From a checkpoint of a small image classifier.
Model: 11.9M parameters, 24-pixel images, arch vit, norm rmsnorm, activation geglu, layers 10, width 320.
Training: 9100 steps, held-out accuracy 88%.
Data: trained on telescope images of galaxies (Galaxy Zoo DECaLS), 88335 training examples, 6.6 epochs.
Rows from block 3 of a small image classifier, named by matrix and row number. Rows with one number belong to one neuron. Each number is 200 + 20 x the weight over its row's rms, rounded and kept within 0 to 999. All counts start at 0.
After each neuron's rows are labels from the 100 images, of 14976, where the neuron reaches its largest size: "top examples" is what is common among them. Only what is clearly more common there than usual is listed. The data: telescope images of galaxies (Galaxy Zoo DECaLS).
# gate: MLP gate (model.blocks.3.mlp.gate.weight, 848x320), inputs 0-106
# fc1: MLP up (model.blocks.3.mlp.fc1.weight, 848x320), inputs 0-106
# fc2: MLP down (model.blocks.3.mlp.fc2.weight, 320x848, transposed), outputs 0-106

gate.573,205,203,183,180,214,224,200,236,214,184,204,221,217,211,208,158,214,199,178,230,189,195,229,212,214,225,211,211,207,168,219,183,202,196,215,207,201,185,223,205,228,179,209,172,200,198,175,225,172,177,168,195,241,210,202,205,175,197,209,214,211,185,225,182,214,235,206,189,204,228,235,226,194,222,238,179,204,200,194,206,166,225,224,208,224,187,186,225,189,231,154,241,186,177,214,224,193,178,198,199,199,203,178,206,197,191,196
fc1.573,204,190,171,197,201,210,151,205,203,192,205,212,198,216,237,197,211,186,194,167,235,170,186,185,176,198,233,233,221,177,174,190,199,179,199,226,157,204,196,212,237,216,177,172,197,178,192,206,215,165,145,175,231,171,181,191,215,217,188,205,205,156,179,180,232,247,231,186,218,224,189,215,165,188,244,199,205,220,175,184,160,212,181,210,221,177,180,163,205,214,166,186,194,206,223,203,196,198,201,195,240,215,200,168,210,184,221
fc2.573,182,215,198,220,172,188,196,223,171,198,241,180,222,227,203,202,213,220,228,184,205,187,206,195,190,206,229,202,194,224,226,175,198,180,179,168,214,193,235,200,208,178,156,167,164,177,193,205,189,226,264,194,217,186,205,224,175,184,200,210,212,226,221,225,225,209,221,175,177,167,170,182,175,179,228,211,234,196,217,192,179,196,202,202,206,189,206,168,217,199,214,180,172,221,226,199,217,216,196,208,178,203,231,229,210,194,220
top examples: shape: star or artifact

gate.362,202,158,182,228,209,188,182,220,216,192,214,234,203,215,192,171,204,207,167,208,207,205,223,198,172,220,204,190,188,180,202,188,207,200,224,165,232,184,237,182,201,245,159,171,187,202,221,197,175,195,232,205,203,195,189,197,198,206,198,176,193,210,189,217,193,208,215,216,210,188,205,197,228,200,173,173,202,194,191,194,193,199,184,186,169,214,202,199,180,227,197,200,200,202,242,200,210,237,217,207,183,195,196,175,181,193,181
fc1.362,205,207,170,191,194,184,225,157,192,198,195,222,214,208,199,185,192,150,227,183,191,183,188,206,187,193,160,202,210,198,166,196,209,189,215,208,161,253,230,201,178,184,236,214,204,224,197,203,240,210,183,214,154,189,223,201,226,189,207,193,225,198,197,200,198,223,188,195,171,228,205,214,166,164,191,192,206,196,244,178,221,199,215,214,223,225,230,173,226,173,188,216,213,233,193,186,184,184,219,207,212,214,208,196,188,204,189
fc2.362,207,175,211,213,180,187,208,197,188,194,225,193,176,202,150,232,188,208,188,173,187,225,182,189,166,178,222,227,226,210,210,200,180,219,223,215,222,184,198,206,242,240,178,220,203,217,194,196,189,213,207,213,182,196,221,200,230,183,185,207,205,178,156,182,188,192,181,207,193,195,194,191,212,227,147,187,198,200,206,177,193,197,214,191,188,206,174,213,184,207,188,234,193,156,218,219,245,181,232,214,181,231,162,213,194,191,187
top examples: merging: merger

gate.499,178,180,221,214,215,232,179,185,217,185,212,237,170,225,230,167,211,210,220,223,167,200,191,208,209,160,201,215,181,223,203,197,178,240,206,200,180,170,204,213,202,195,182,193,192,248,186,194,232,190,134,192,200,228,225,219,195,174,230,217,192,192,217,222,205,201,221,216,160,190,219,209,195,186,180,218,196,210,196,178,196,187,193,206,191,206,213,202,218,162,191,137,187,163,189,195,200,211,161,188,226,176,222,201,233,194,191
fc1.499,203,203,219,230,178,165,225,190,202,193,202,175,210,175,203,177,208,193,186,229,170,193,190,207,219,265,200,214,233,180,166,239,224,162,192,187,181,226,207,180,221,227,213,210,202,188,209,192,160,195,252,190,229,157,204,178,212,221,209,226,209,241,213,217,201,193,167,178,223,220,175,178,216,205,225,207,197,238,188,189,192,228,232,210,214,165,190,186,210,209,199,219,183,214,203,216,176,200,215,188,168,205,203,170,196,227,217
fc2.499,227,219,180,230,235,218,219,204,204,210,205,186,229,211,166,170,192,192,184,191,198,175,201,211,231,199,204,211,220,179,194,205,215,203,186,211,206,218,197,236,208,192,172,183,163,197,219,174,204,212,206,239,185,220,172,180,193,197,179,214,190,210,205,248,207,226,177,211,206,198,183,215,205,205,199,190,230,195,247,176,204,212,195,193,204,188,175,192,199,185,209,187,218,212,227,208,188,222,261,211,233,196,178,208,191,214,238
top examples: edge-on disk: yes

gate.175,216,200,219,204,210,198,194,269,206,216,166,170,196,210,211,205,176,195,204,205,174,165,221,191,196,208,214,181,172,223,192,224,149,212,179,202,183,198,183,196,169,197,203,199,206,206,220,232,206,187,214,206,184,197,201,164,211,176,217,191,230,205,224,176,214,200,201,176,196,188,180,199,213,193,183,227,213,217,209,188,209,225,189,209,198,234,201,211,225,198,168,187,229,180,223,175,248,192,212,241,202,194,205,241,220,216,190
fc1.175,232,219,208,204,196,197,202,239,197,220,215,171,218,209,170,210,198,171,200,181,170,165,252,199,198,207,211,187,211,213,191,233,156,216,196,187,184,190,214,187,192,179,199,181,192,219,223,205,180,193,212,191,179,200,231,177,172,176,201,219,213,220,220,164,225,224,181,204,192,175,192,218,210,207,209,212,197,226,173,181,199,203,207,239,195,234,192,179,220,207,189,198,204,199,203,207,212,208,219,206,229,209,182,221,211,247,184
fc2.175,188,214,194,203,167,238,170,178,220,221,223,195,207,195,218,199,227,206,241,247,274,225,200,197,204,225,222,211,188,184,200,175,200,184,167,191,219,200,234,199,214,182,231,189,183,215,216,211,209,184,200,209,224,194,214,178,207,198,171,189,201,204,194,200,172,228,234,172,216,238,192,221,195,201,176,207,203,176,209,221,211,198,193,199,232,239,218,190,171,181,167,177,180,225,211,210,222,173,178,213,199,191,209,223,204,243,138
top examples: shape: featured or disk; edge-on disk: no; spiral arms: yes

gate.433,184,199,212,194,212,221,232,220,184,209,201,156,222,186,197,215,158,223,215,219,223,188,200,181,186,209,190,208,198,198,226,198,232,218,180,194,212,169,212,187,198,194,131,201,214,167,192,243,195,205,198,169,193,230,192,215,155,213,224,227,205,147,168,180,228,216,214,196,244,226,217,202,140,197,206,216,199,217,181,186,188,224,219,193,188,209,216,195,185,194,205,178,142,174,201,230,177,183,183,181,200,193,197,194,185,218,197
fc1.433,205,214,207,194,221,187,197,199,201,212,198,187,186,203,189,208,206,181,213,209,212,184,170,180,186,238,197,183,220,206,211,223,184,138,207,223,200,229,203,200,176,215,237,176,208,195,202,180,200,217,180,220,224,194,171,197,181,170,191,192,221,194,181,212,187,207,203,185,216,202,158,204,236,203,182,203,187,204,245,193,219,212,172,221,214,204,199,171,168,207,181,211,213,214,216,186,224,199,180,212,214,194,192,159,224,188,169
fc2.433,214,179,196,196,193,209,176,180,194,214,193,202,198,165,185,214,194,167,205,194,205,197,213,191,188,223,221,206,183,225,207,221,199,235,223,198,204,198,252,209,169,188,187,156,185,161,218,203,181,188,233,162,223,202,156,238,206,197,199,191,207,204,255,225,167,191,222,210,213,192,224,173,207,198,185,187,202,202,227,214,199,223,192,199,212,176,208,190,233,195,196,211,172,209,166,210,177,221,185,238,209,206,211,207,208,241,218
top examples: shape: featured or disk; edge-on disk: no; spiral arms: yes

gate.198,215,205,214,211,217,209,176,224,186,202,237,203,201,180,199,205,193,207,216,203,218,208,199,203,243,185,201,144,203,182,201,190,192,211,194,172,201,199,197,187,177,183,196,227,165,220,199,186,216,215,197,183,219,207,221,222,141,197,192,241,174,214,164,209,188,189,190,184,218,172,228,222,213,198,206,184,211,201,190,225,171,193,217,226,185,188,191,194,241,211,184,153,209,207,193,194,201,209,212,199,185,210,201,190,227,162,201
fc1.198,184,223,178,176,258,179,212,180,237,178,199,207,222,201,164,223,180,186,210,205,200,145,201,197,204,174,176,216,206,197,203,219,182,251,185,165,196,222,208,215,203,187,237,185,200,208,191,200,192,195,225,187,191,225,197,252,175,198,191,184,211,189,208,198,202,202,179,175,194,209,179,206,210,182,213,192,225,236,229,187,187,212,204,211,189,200,231,184,193,199,204,160,191,224,195,207,183,221,187,193,215,208,226,201,204,192,183
fc2.198,202,241,183,209,192,150,184,170,194,187,190,218,200,171,205,217,205,201,217,196,179,168,199,202,196,181,202,230,207,227,190,207,239,205,232,185,185,174,201,214,227,185,187,161,195,190,213,203,191,185,183,185,225,215,164,200,183,176,204,211,191,229,198,152,251,227,174,201,188,216,178,172,181,168,197,197,194,190,184,202,182,203,193,219,218,167,194,196,218,183,193,218,209,213,208,205,205,255,177,201,191,192,219,162,192,174,214
top examples: roundness: cigar-shaped; edge-on disk: yes

gate.71,200,211,248,236,203,193,166,189,173,201,211,226,211,261,215,204,189,225,165,209,188,193,187,179,167,219,208,222,202,228,167,214,179,176,200,221,161,208,194,252,205,221,195,190,170,181,223,188,202,201,190,216,231,216,249,217,207,199,232,217,193,189,237,197,181,208,204,199,216,199,203,247,174,240,197,214,181,222,147,187,183,219,189,208,196,244,179,197,159,191,222,228,185,169,180,187,232,209,214,202,225,180,202,181,218,188,146
fc1.71,158,214,193,176,152,182,176,212,233,181,189,197,212,204,216,224,212,194,208,189,192,182,220,175,227,209,188,211,215,183,169,184,223,174,199,204,226,220,202,169,189,212,192,225,220,209,205,205,201,174,205,200,230,210,187,189,226,224,187,169,226,169,223,218,190,220,227,174,192,236,181,184,230,188,187,185,187,176,212,194,221,188,200,187,205,200,180,200,240,195,194,189,203,207,215,224,195,210,214,169,201,192,237,228,213,187,215
fc2.71,193,175,213,214,208,179,199,197,181,180,211,196,216,209,220,195,211,205,200,185,215,175,197,183,232,214,194,167,206,199,232,203,183,166,174,196,209,250,177,201,217,195,244,201,218,215,201,172,145,237,191,178,230,226,216,204,203,246,175,204,224,198,192,215,232,200,188,180,213,225,233,183,212,205,212,218,221,173,218,204,224,191,188,149,191,196,180,188,214,187,192,193,189,215,238,235,203,211,213,171,224,222,223,213,234,206,194
top examples: roundness: cigar-shaped; edge-on disk: yes

gate.643,173,218,189,208,209,180,175,196,167,213,205,189,208,196,231,201,186,186,191,199,214,212,221,193,178,207,181,191,204,204,186,186,197,201,229,257,213,199,224,197,230,181,232,185,210,202,212,209,181,186,192,239,217,206,187,229,237,187,212,230,226,196,203,195,206,189,167,180,207,208,185,240,208,181,165,215,224,223,228,224,242,175,168,201,158,209,183,218,165,212,241,181,183,179,212,213,194,187,198,179,162,200,232,201,178,196,183
fc1.643,181,201,209,221,203,229,226,197,197,211,198,169,212,203,208,210,227,212,229,206,204,188,208,245,198,200,195,193,200,149,197,226,178,187,221,165,202,210,211,154,217,215,160,166,192,183,197,163,215,199,176,215,221,196,199,200,207,226,251,222,185,230,208,219,206,198,180,260,188,200,185,191,181,186,212,215,181,203,203,202,183,228,235,223,195,185,209,198,190,202,217,212,199,197,215,223,273,186,217,214,206,184,178,198,208,201,210
fc2.643,238,216,184,179,191,219,173,163,226,162,201,219,250,233,191,194,181,214,211,196,209,201,208,173,193,204,186,193,192,210,201,217,189,204,149,175,196,223,202,204,194,189,233,200,198,184,216,222,188,176,213,208,190,162,178,229,203,206,205,159,202,229,211,229,191,179,211,199,163,203,177,196,217,189,228,184,169,177,195,219,221,196,211,216,191,170,214,185,193,202,208,156,245,199,224,207,213,234,181,181,195,215,202,181,192,177,213
top examples: edge-on disk: no; spiral arms: yes

gate.655,195,200,185,181,193,201,183,218,203,222,196,210,191,232,221,234,173,176,165,187,176,204,219,212,170,174,193,194,186,227,199,172,200,176,196,190,191,198,152,192,214,166,184,247,181,205,194,183,195,166,172,193,195,198,193,188,229,171,192,250,208,170,184,195,198,176,229,205,197,207,208,175,218,233,211,223,214,226,193,230,191,182,211,190,182,184,182,209,215,218,188,172,222,222,173,195,191,197,221,189,207,173,210,206,199,225,234
fc1.655,214,206,168,238,185,186,163,192,164,195,179,197,224,217,215,160,220,190,202,196,191,214,163,194,234,195,179,200,195,230,199,245,200,201,204,187,182,223,191,231,154,221,187,211,182,194,180,192,216,199,201,216,199,199,171,181,211,183,189,196,227,192,195,254,176,213,182,192,193,216,154,220,226,192,186,201,198,159,213,184,196,188,174,189,189,189,182,229,230,197,205,183,240,179,192,209,232,173,217,222,206,202,180,188,209,159,227
fc2.655,208,217,261,230,179,188,194,168,202,214,189,203,189,165,222,197,204,181,177,194,186,194,192,204,214,179,191,188,199,192,171,166,199,198,214,207,227,220,203,174,211,216,233,211,224,204,221,217,202,226,209,223,186,191,152,198,205,208,193,136,201,188,203,235,193,205,214,197,217,255,187,169,221,209,194,208,174,180,204,209,215,255,192,216,202,208,229,187,208,187,219,226,212,185,149,200,218,224,179,214,192,215,199,237,202,177,194
top examples: shape: featured or disk; edge-on disk: no; spiral arms: yes

gate.256,233,148,186,206,193,204,207,209,212,196,222,189,204,185,238,202,196,195,216,225,193,181,200,214,221,180,171,145,172,196,191,178,216,204,194,204,197,208,174,218,217,224,222,196,199,224,182,224,227,220,203,194,220,186,194,215,182,191,207,199,230,197,219,207,200,162,179,217,199,185,191,174,184,204,171,186,223,185,202,190,194,182,187,231,219,202,200,170,205,171,185,176,178,177,216,184,230,217,205,212,163,152,156,190,183,204,219
fc1.256,201,203,209,203,205,203,226,221,221,205,194,187,200,158,182,182,218,209,208,198,185,205,167,231,221,218,201,179,231,185,238,215,193,167,216,220,188,192,168,195,184,178,181,160,230,213,194,196,191,220,214,168,179,193,181,180,220,220,165,226,190,203,170,152,191,207,231,172,205,196,176,174,229,189,210,211,186,202,218,153,178,215,229,181,184,184,203,244,193,217,187,212,232,213,198,201,230,206,206,234,190,204,209,186,218,178,183
fc2.256,219,192,172,202,200,203,193,215,220,238,185,191,174,196,217,208,201,195,189,199,177,205,219,234,185,195,222,200,222,232,173,193,210,207,212,200,177,196,207,178,188,173,197,209,199,183,193,200,199,221,199,203,216,180,178,171,204,204,229,171,159,191,202,200,192,222,204,194,207,184,198,213,252,234,170,186,193,223,199,202,217,164,218,212,222,270,183,211,178,213,219,198,210,163,171,193,179,195,225,189,201,208,194,222,189,214,201
top examples: shape: featured or disk; edge-on disk: yes; roundness: cigar-shaped

gate.424,219,223,202,152,201,212,207,195,211,169,203,202,176,194,187,172,233,208,202,202,199,203,202,233,259,209,186,206,198,211,210,227,188,136,175,211,186,214,183,198,184,185,221,188,189,234,218,193,191,193,192,196,213,187,209,214,215,209,184,220,205,198,171,167,211,210,200,235,226,170,217,226,161,239,195,149,206,212,223,205,208,175,198,169,199,186,209,177,233,211,195,177,206,190,196,209,215,233,203,206,192,202,170,197,179,225,220
fc1.424,176,187,183,203,213,229,211,199,190,237,194,197,193,229,186,221,197,181,184,174,196,207,220,182,181,232,213,194,200,216,215,190,195,200,212,192,194,200,220,170,208,220,219,210,209,227,206,200,174,239,204,200,198,198,203,175,178,228,221,210,241,233,173,205,231,208,242,234,195,191,188,171,209,182,208,208,178,178,222,147,198,174,226,203,218,209,200,212,163,189,219,186,197,188,217,197,194,244,173,232,190,200,171,226,181,195,203
fc2.424,210,224,206,211,165,213,194,215,189,230,217,192,198,202,177,193,203,170,199,218,208,206,187,210,194,193,213,192,190,195,216,222,167,210,218,216,198,216,197,199,178,190,230,220,196,217,215,204,190,199,234,200,200,201,191,196,215,206,198,222,191,222,202,186,198,185,184,204,183,204,178,167,250,189,174,168,233,170,213,174,197,209,191,223,174,198,214,227,195,211,249,218,200,214,232,203,222,200,193,210,183,195,155,218,234,194,208
top examples: edge-on disk: no; shape: featured or disk; spiral arms: yes

gate.659,198,178,169,186,240,194,207,215,234,193,200,168,214,231,171,199,202,174,198,224,173,192,245,214,184,203,194,213,167,183,202,166,182,184,196,187,187,210,175,239,218,222,186,187,238,248,189,195,225,209,187,206,256,209,152,181,185,202,192,198,227,189,197,205,232,195,197,219,176,202,211,206,181,192,207,204,192,201,206,191,237,170,247,221,194,186,207,193,212,198,201,156,206,198,233,168,187,207,185,204,203,212,200,177,183,222,172
fc1.659,199,198,219,209,182,242,208,208,182,197,192,196,217,184,209,194,192,256,181,180,190,194,222,178,178,205,231,214,242,181,186,188,228,182,214,196,229,197,174,169,183,172,210,215,219,203,196,213,167,220,198,182,202,192,210,224,202,202,218,184,204,204,212,203,156,206,164,201,169,217,214,214,203,225,183,204,224,194,208,214,205,227,182,187,203,216,188,220,205,189,199,231,203,208,162,212,182,238,190,233,194,199,179,228,135,208,241
fc2.659,195,223,186,173,206,217,238,221,186,200,179,182,195,233,160,198,179,171,200,213,223,217,186,188,189,229,219,207,207,186,193,197,166,178,188,168,184,219,215,198,204,179,225,198,175,221,202,220,195,194,161,192,160,172,221,190,179,206,201,190,198,198,204,205,199,184,187,200,200,197,213,233,216,185,184,187,176,197,217,206,199,192,261,196,185,192,240,209,184,206,177,212,236,240,193,203,169,173,209,175,175,216,194,224,203,203,169
top examples: shape: featured or disk; edge-on disk: no; spiral arms: yes

gate.701,187,226,193,229,163,213,215,160,236,179,217,195,180,217,197,201,234,197,207,197,195,201,231,203,197,206,181,217,201,232,191,218,215,232,216,197,194,191,168,171,192,200,225,212,173,226,195,222,208,207,192,217,233,208,196,216,224,202,204,237,206,216,216,215,183,221,197,182,160,175,254,235,230,181,232,198,220,216,179,234,188,208,209,204,217,210,221,173,194,211,207,198,178,193,184,168,211,173,221,156,194,213,226,184,182,181,210
fc1.701,210,184,234,187,189,201,213,186,230,189,201,192,159,219,180,205,230,190,205,253,200,201,214,216,176,209,209,157,188,224,207,183,199,204,209,171,217,180,183,163,193,195,209,173,200,223,192,211,239,214,199,183,192,221,179,221,240,240,203,230,198,194,196,217,176,227,221,182,181,175,206,202,162,217,208,173,201,198,161,243,218,206,203,211,198,182,196,197,230,225,213,207,214,186,188,143,237,189,202,191,209,218,211,215,208,204,182
fc2.701,202,190,182,240,239,203,236,214,223,204,197,176,212,216,222,159,196,200,174,215,218,213,210,213,204,186,200,211,210,180,214,228,197,203,218,205,172,198,167,185,209,200,228,225,223,206,183,211,210,206,210,214,176,191,184,185,210,233,225,195,235,234,203,195,179,198,210,171,192,187,199,207,189,200,228,215,206,209,168,206,194,193,203,198,184,181,197,194,206,211,235,190,203,191,158,168,198,213,244,210,227,181,256,222,206,240,219
top examples: merging: merger

gate.436,221,229,186,173,213,187,199,225,179,186,187,198,190,207,196,191,185,215,234,204,210,207,181,187,188,177,231,209,228,199,170,221,164,211,184,189,193,178,222,181,182,190,196,203,197,218,209,178,205,196,242,171,195,177,226,213,215,207,202,179,234,185,172,187,225,184,178,189,231,168,137,199,169,205,187,200,185,203,215,223,212,191,166,188,190,204,229,239,194,147,193,223,232,212,161,217,205,177,203,208,194,197,179,200,225,190,190
fc1.436,234,188,165,206,193,228,184,214,247,194,226,175,214,194,202,195,198,233,195,246,201,207,205,209,179,175,206,192,174,186,218,191,163,232,195,185,219,200,191,239,219,210,191,186,241,240,197,190,191,210,185,206,173,217,201,224,177,166,189,185,187,188,192,195,187,200,180,202,208,200,166,207,193,214,168,155,230,210,229,211,183,190,172,192,187,196,201,208,192,221,210,214,202,155,207,169,191,192,210,185,162,214,214,205,186,212,165
fc2.436,229,195,206,219,170,200,240,199,197,208,244,211,225,199,223,183,226,200,203,191,146,192,198,225,214,234,214,216,200,192,232,202,249,190,216,212,197,211,200,220,173,227,206,223,171,211,192,211,183,206,178,161,192,234,213,210,187,203,182,217,207,232,186,222,156,235,208,207,215,186,190,175,209,184,222,180,213,243,213,209,191,182,189,212,201,178,196,196,205,231,209,160,203,185,180,191,212,180,243,207,203,223,192,205,211,191,219
top examples: merging: merger

gate.582,209,172,174,232,198,176,164,208,200,222,178,195,192,174,178,224,181,188,204,176,188,207,217,182,183,185,176,188,177,200,182,216,189,208,205,209,173,180,235,219,212,190,218,197,183,200,186,207,230,214,204,179,190,169,203,197,159,174,212,195,218,213,210,184,234,188,204,186,156,233,230,211,193,196,178,219,225,186,185,214,221,183,178,202,163,149,187,189,199,193,146,228,207,245,171,206,180,186,191,181,224,212,175,203,153,187,212
fc1.582,206,165,194,173,229,219,196,182,205,192,221,199,244,262,191,239,209,183,199,192,187,185,169,192,206,191,194,191,187,204,194,229,213,208,219,200,210,192,178,150,197,194,191,161,225,202,234,207,213,171,209,194,169,182,185,210,223,174,205,199,162,214,179,154,227,189,210,196,197,188,157,205,193,259,197,203,223,191,178,220,186,214,191,188,169,211,207,167,194,209,216,188,182,208,220,169,207,193,212,220,163,201,209,187,206,184,180
fc2.582,146,185,204,187,212,210,188,177,193,219,223,199,197,227,192,183,196,184,218,168,165,162,186,189,222,200,174,195,181,186,201,213,218,171,197,196,163,189,183,191,194,229,164,170,224,167,205,241,180,210,206,185,213,197,178,194,236,137,161,195,202,215,222,168,208,240,205,199,198,200,222,181,216,248,207,206,200,219,187,182,214,205,168,209,185,229,206,195,205,161,183,218,203,189,215,192,170,189,194,189,208,182,225,170,204,239,184
top examples: edge-on disk: yes

gate.522,225,185,191,209,184,195,184,177,237,193,148,199,205,241,174,192,177,195,183,217,206,223,182,206,205,181,197,200,188,218,218,196,203,180,221,181,208,217,211,204,212,217,230,184,218,187,207,178,190,208,183,182,225,233,241,217,161,181,168,193,171,198,208,193,198,213,188,194,237,193,180,207,221,193,184,221,220,167,189,213,187,156,209,206,172,221,220,237,202,192,196,203,176,171,217,175,191,195,204,132,216,206,178,194,192,202,214
fc1.522,208,227,217,212,182,233,197,220,181,168,204,187,191,209,225,181,210,183,199,233,209,199,194,213,203,204,240,171,179,198,202,195,183,207,185,203,214,223,226,207,194,214,176,200,189,204,198,227,185,209,199,210,194,206,226,196,189,189,160,209,199,201,178,247,226,177,225,188,210,174,218,207,201,172,200,206,193,199,195,171,240,175,221,220,199,206,177,215,183,203,176,210,220,204,250,201,217,207,183,224,220,174,228,210,199,178,173
fc2.522,173,208,204,187,197,180,203,208,174,165,206,181,204,217,173,227,199,201,219,212,174,187,189,225,213,208,183,134,206,217,216,164,216,187,209,236,185,201,200,196,228,230,203,240,185,183,189,219,191,195,185,186,190,208,192,171,207,171,210,180,188,211,199,181,190,225,232,183,176,176,196,223,237,218,180,198,186,215,215,247,201,177,235,202,189,204,210,229,203,223,192,189,181,179,205,219,207,214,207,206,155,198,206,206,196,185,193
top examples: shape: featured or disk; edge-on disk: no; spiral arms: yes

gate.515,195,187,203,192,209,205,210,227,179,226,199,209,205,230,191,173,209,184,214,211,217,188,220,185,189,213,197,216,179,177,267,215,164,176,167,200,184,165,237,204,205,188,181,251,173,223,221,221,193,193,196,176,244,206,197,194,209,185,236,197,209,192,248,179,191,215,201,176,205,210,198,218,206,246,194,227,201,208,171,181,207,180,214,230,200,191,186,262,211,195,206,218,187,211,190,160,199,204,245,233,196,187,198,185,213,218,211
fc1.515,200,231,203,211,176,209,225,204,207,177,201,201,178,216,218,219,197,210,200,159,185,166,189,209,189,205,201,218,195,195,178,190,200,215,169,236,189,183,197,223,198,227,238,161,196,223,213,200,220,207,201,225,232,208,210,163,189,211,192,171,193,216,200,233,195,217,175,214,194,228,182,170,208,204,206,191,174,207,217,203,207,211,208,177,201,189,161,183,150,181,200,210,218,186,230,215,179,179,186,187,196,170,172,190,207,202,242
fc2.515,168,200,198,203,193,217,208,238,187,212,200,206,152,199,162,173,203,208,166,226,192,178,195,221,161,226,170,192,175,178,214,185,244,218,201,223,203,188,229,207,153,199,209,198,188,205,226,202,186,192,180,206,225,205,219,199,157,191,199,204,230,173,217,210,172,157,216,172,204,211,205,187,231,205,182,184,221,189,220,210,195,196,229,199,213,208,178,207,186,218,212,209,173,154,158,228,191,196,226,173,191,198,199,195,228,230,194
top examples: edge-on disk: no; shape: featured or disk; spiral arms: yes

gate.258,194,224,228,214,180,173,226,187,211,200,180,219,172,207,218,203,191,256,207,190,194,234,182,218,159,198,188,213,218,196,222,163,189,177,190,184,174,187,194,221,189,200,206,186,206,220,176,193,195,208,168,179,226,209,238,168,206,183,212,211,185,193,177,158,168,210,217,177,221,198,241,212,234,228,207,198,220,198,201,203,215,184,230,192,210,209,156,155,201,195,180,173,182,162,216,208,228,204,177,170,164,176,240,206,213,206,211
fc1.258,170,188,206,193,211,209,193,213,173,198,229,178,189,210,187,211,189,149,200,214,181,178,213,182,223,204,206,196,181,195,188,230,222,224,227,218,256,183,245,208,198,199,177,228,215,182,204,218,167,183,208,227,216,192,184,252,198,202,225,185,186,174,214,232,214,196,195,223,182,202,186,209,201,187,208,193,192,195,174,193,210,191,175,196,190,168,205,240,174,171,238,226,208,223,172,188,151,201,180,219,235,237,209,159,197,184,198
fc2.258,180,215,213,199,192,181,211,175,214,164,214,184,206,179,211,217,195,214,238,217,189,207,189,162,195,218,213,205,190,237,200,200,199,212,185,183,190,184,183,210,197,207,225,215,194,198,191,222,201,178,183,194,193,194,209,195,196,216,206,190,181,206,190,202,188,196,166,162,194,219,207,186,191,166,174,224,249,210,196,172,226,200,220,175,203,210,192,161,190,200,183,218,195,187,228,213,207,215,234,226,203,226,218,193,249,199,207
top examples: edge-on disk: no; spiral arms: yes

gate.336,203,210,231,217,213,194,188,174,178,173,208,202,182,219,187,164,209,188,174,203,193,187,245,186,216,195,203,211,208,205,191,184,191,215,188,200,244,189,201,204,234,200,210,112,189,183,204,213,195,189,216,224,189,201,205,196,177,215,174,227,190,165,182,218,219,195,188,199,201,214,226,227,183,190,193,193,236,196,231,178,239,206,216,238,214,191,203,215,210,183,188,181,211,200,180,171,163,211,196,223,166,201,188,178,224,196,195
fc1.336,229,197,229,227,195,168,214,203,210,181,212,221,202,228,189,169,242,192,180,212,213,192,224,215,193,243,183,198,217,201,184,180,213,228,211,153,221,176,186,225,197,257,213,231,218,186,207,219,244,202,229,199,225,218,189,224,198,227,216,205,185,194,202,186,221,200,208,215,217,203,211,225,175,226,223,165,208,227,196,180,191,214,197,230,191,202,220,209,205,200,176,190,224,233,169,190,218,241,209,176,235,197,219,214,214,176,218
fc2.336,202,192,182,198,218,222,238,179,230,210,182,144,180,197,235,206,179,196,197,179,218,202,170,208,206,168,219,228,171,237,199,216,215,215,220,186,222,176,189,215,226,177,214,181,206,207,198,179,212,192,189,206,194,201,179,178,212,210,213,184,188,220,182,185,197,234,192,220,207,198,151,247,231,181,207,215,203,205,192,216,181,190,200,209,220,234,228,195,193,204,191,193,176,198,171,229,191,181,187,257,214,213,180,218,185,213,203
top examples: roundness: cigar-shaped; edge-on disk: yes

gate.452,172,207,204,199,201,193,181,182,165,177,173,216,193,222,183,174,233,184,176,190,218,155,242,172,211,169,182,215,210,170,185,189,180,191,199,168,146,203,215,168,238,204,186,202,198,204,168,181,203,223,211,224,235,204,207,202,216,188,178,229,217,240,192,201,228,209,177,212,194,230,230,211,189,177,203,202,193,226,213,259,179,192,178,208,189,172,210,203,200,165,202,188,172,215,183,194,143,240,176,179,231,198,190,179,223,177,215
fc1.452,207,202,198,172,204,213,221,208,217,214,209,207,175,218,182,181,217,194,220,200,207,196,199,195,175,202,235,210,202,181,144,239,212,207,224,199,210,201,185,203,188,229,214,184,205,188,215,216,188,209,213,193,214,252,195,199,181,228,199,216,213,184,213,175,186,221,247,143,217,178,188,199,207,170,223,227,163,205,230,217,219,176,213,199,222,216,218,191,179,199,182,202,199,210,207,202,187,187,212,199,246,199,137,193,182,206,215
fc2.452,208,215,192,227,210,202,208,199,204,188,214,203,178,205,209,194,198,205,223,199,160,194,202,179,201,184,213,170,195,198,164,208,183,200,213,201,195,208,185,202,218,213,235,190,197,211,193,237,177,205,223,208,196,227,178,220,207,198,179,198,177,210,206,211,207,218,204,192,181,178,173,149,173,188,201,217,196,185,183,200,196,212,222,188,194,210,246,180,198,196,166,200,211,198,195,182,227,192,242,185,159,198,195,185,175,213,203
top examples: merging: merger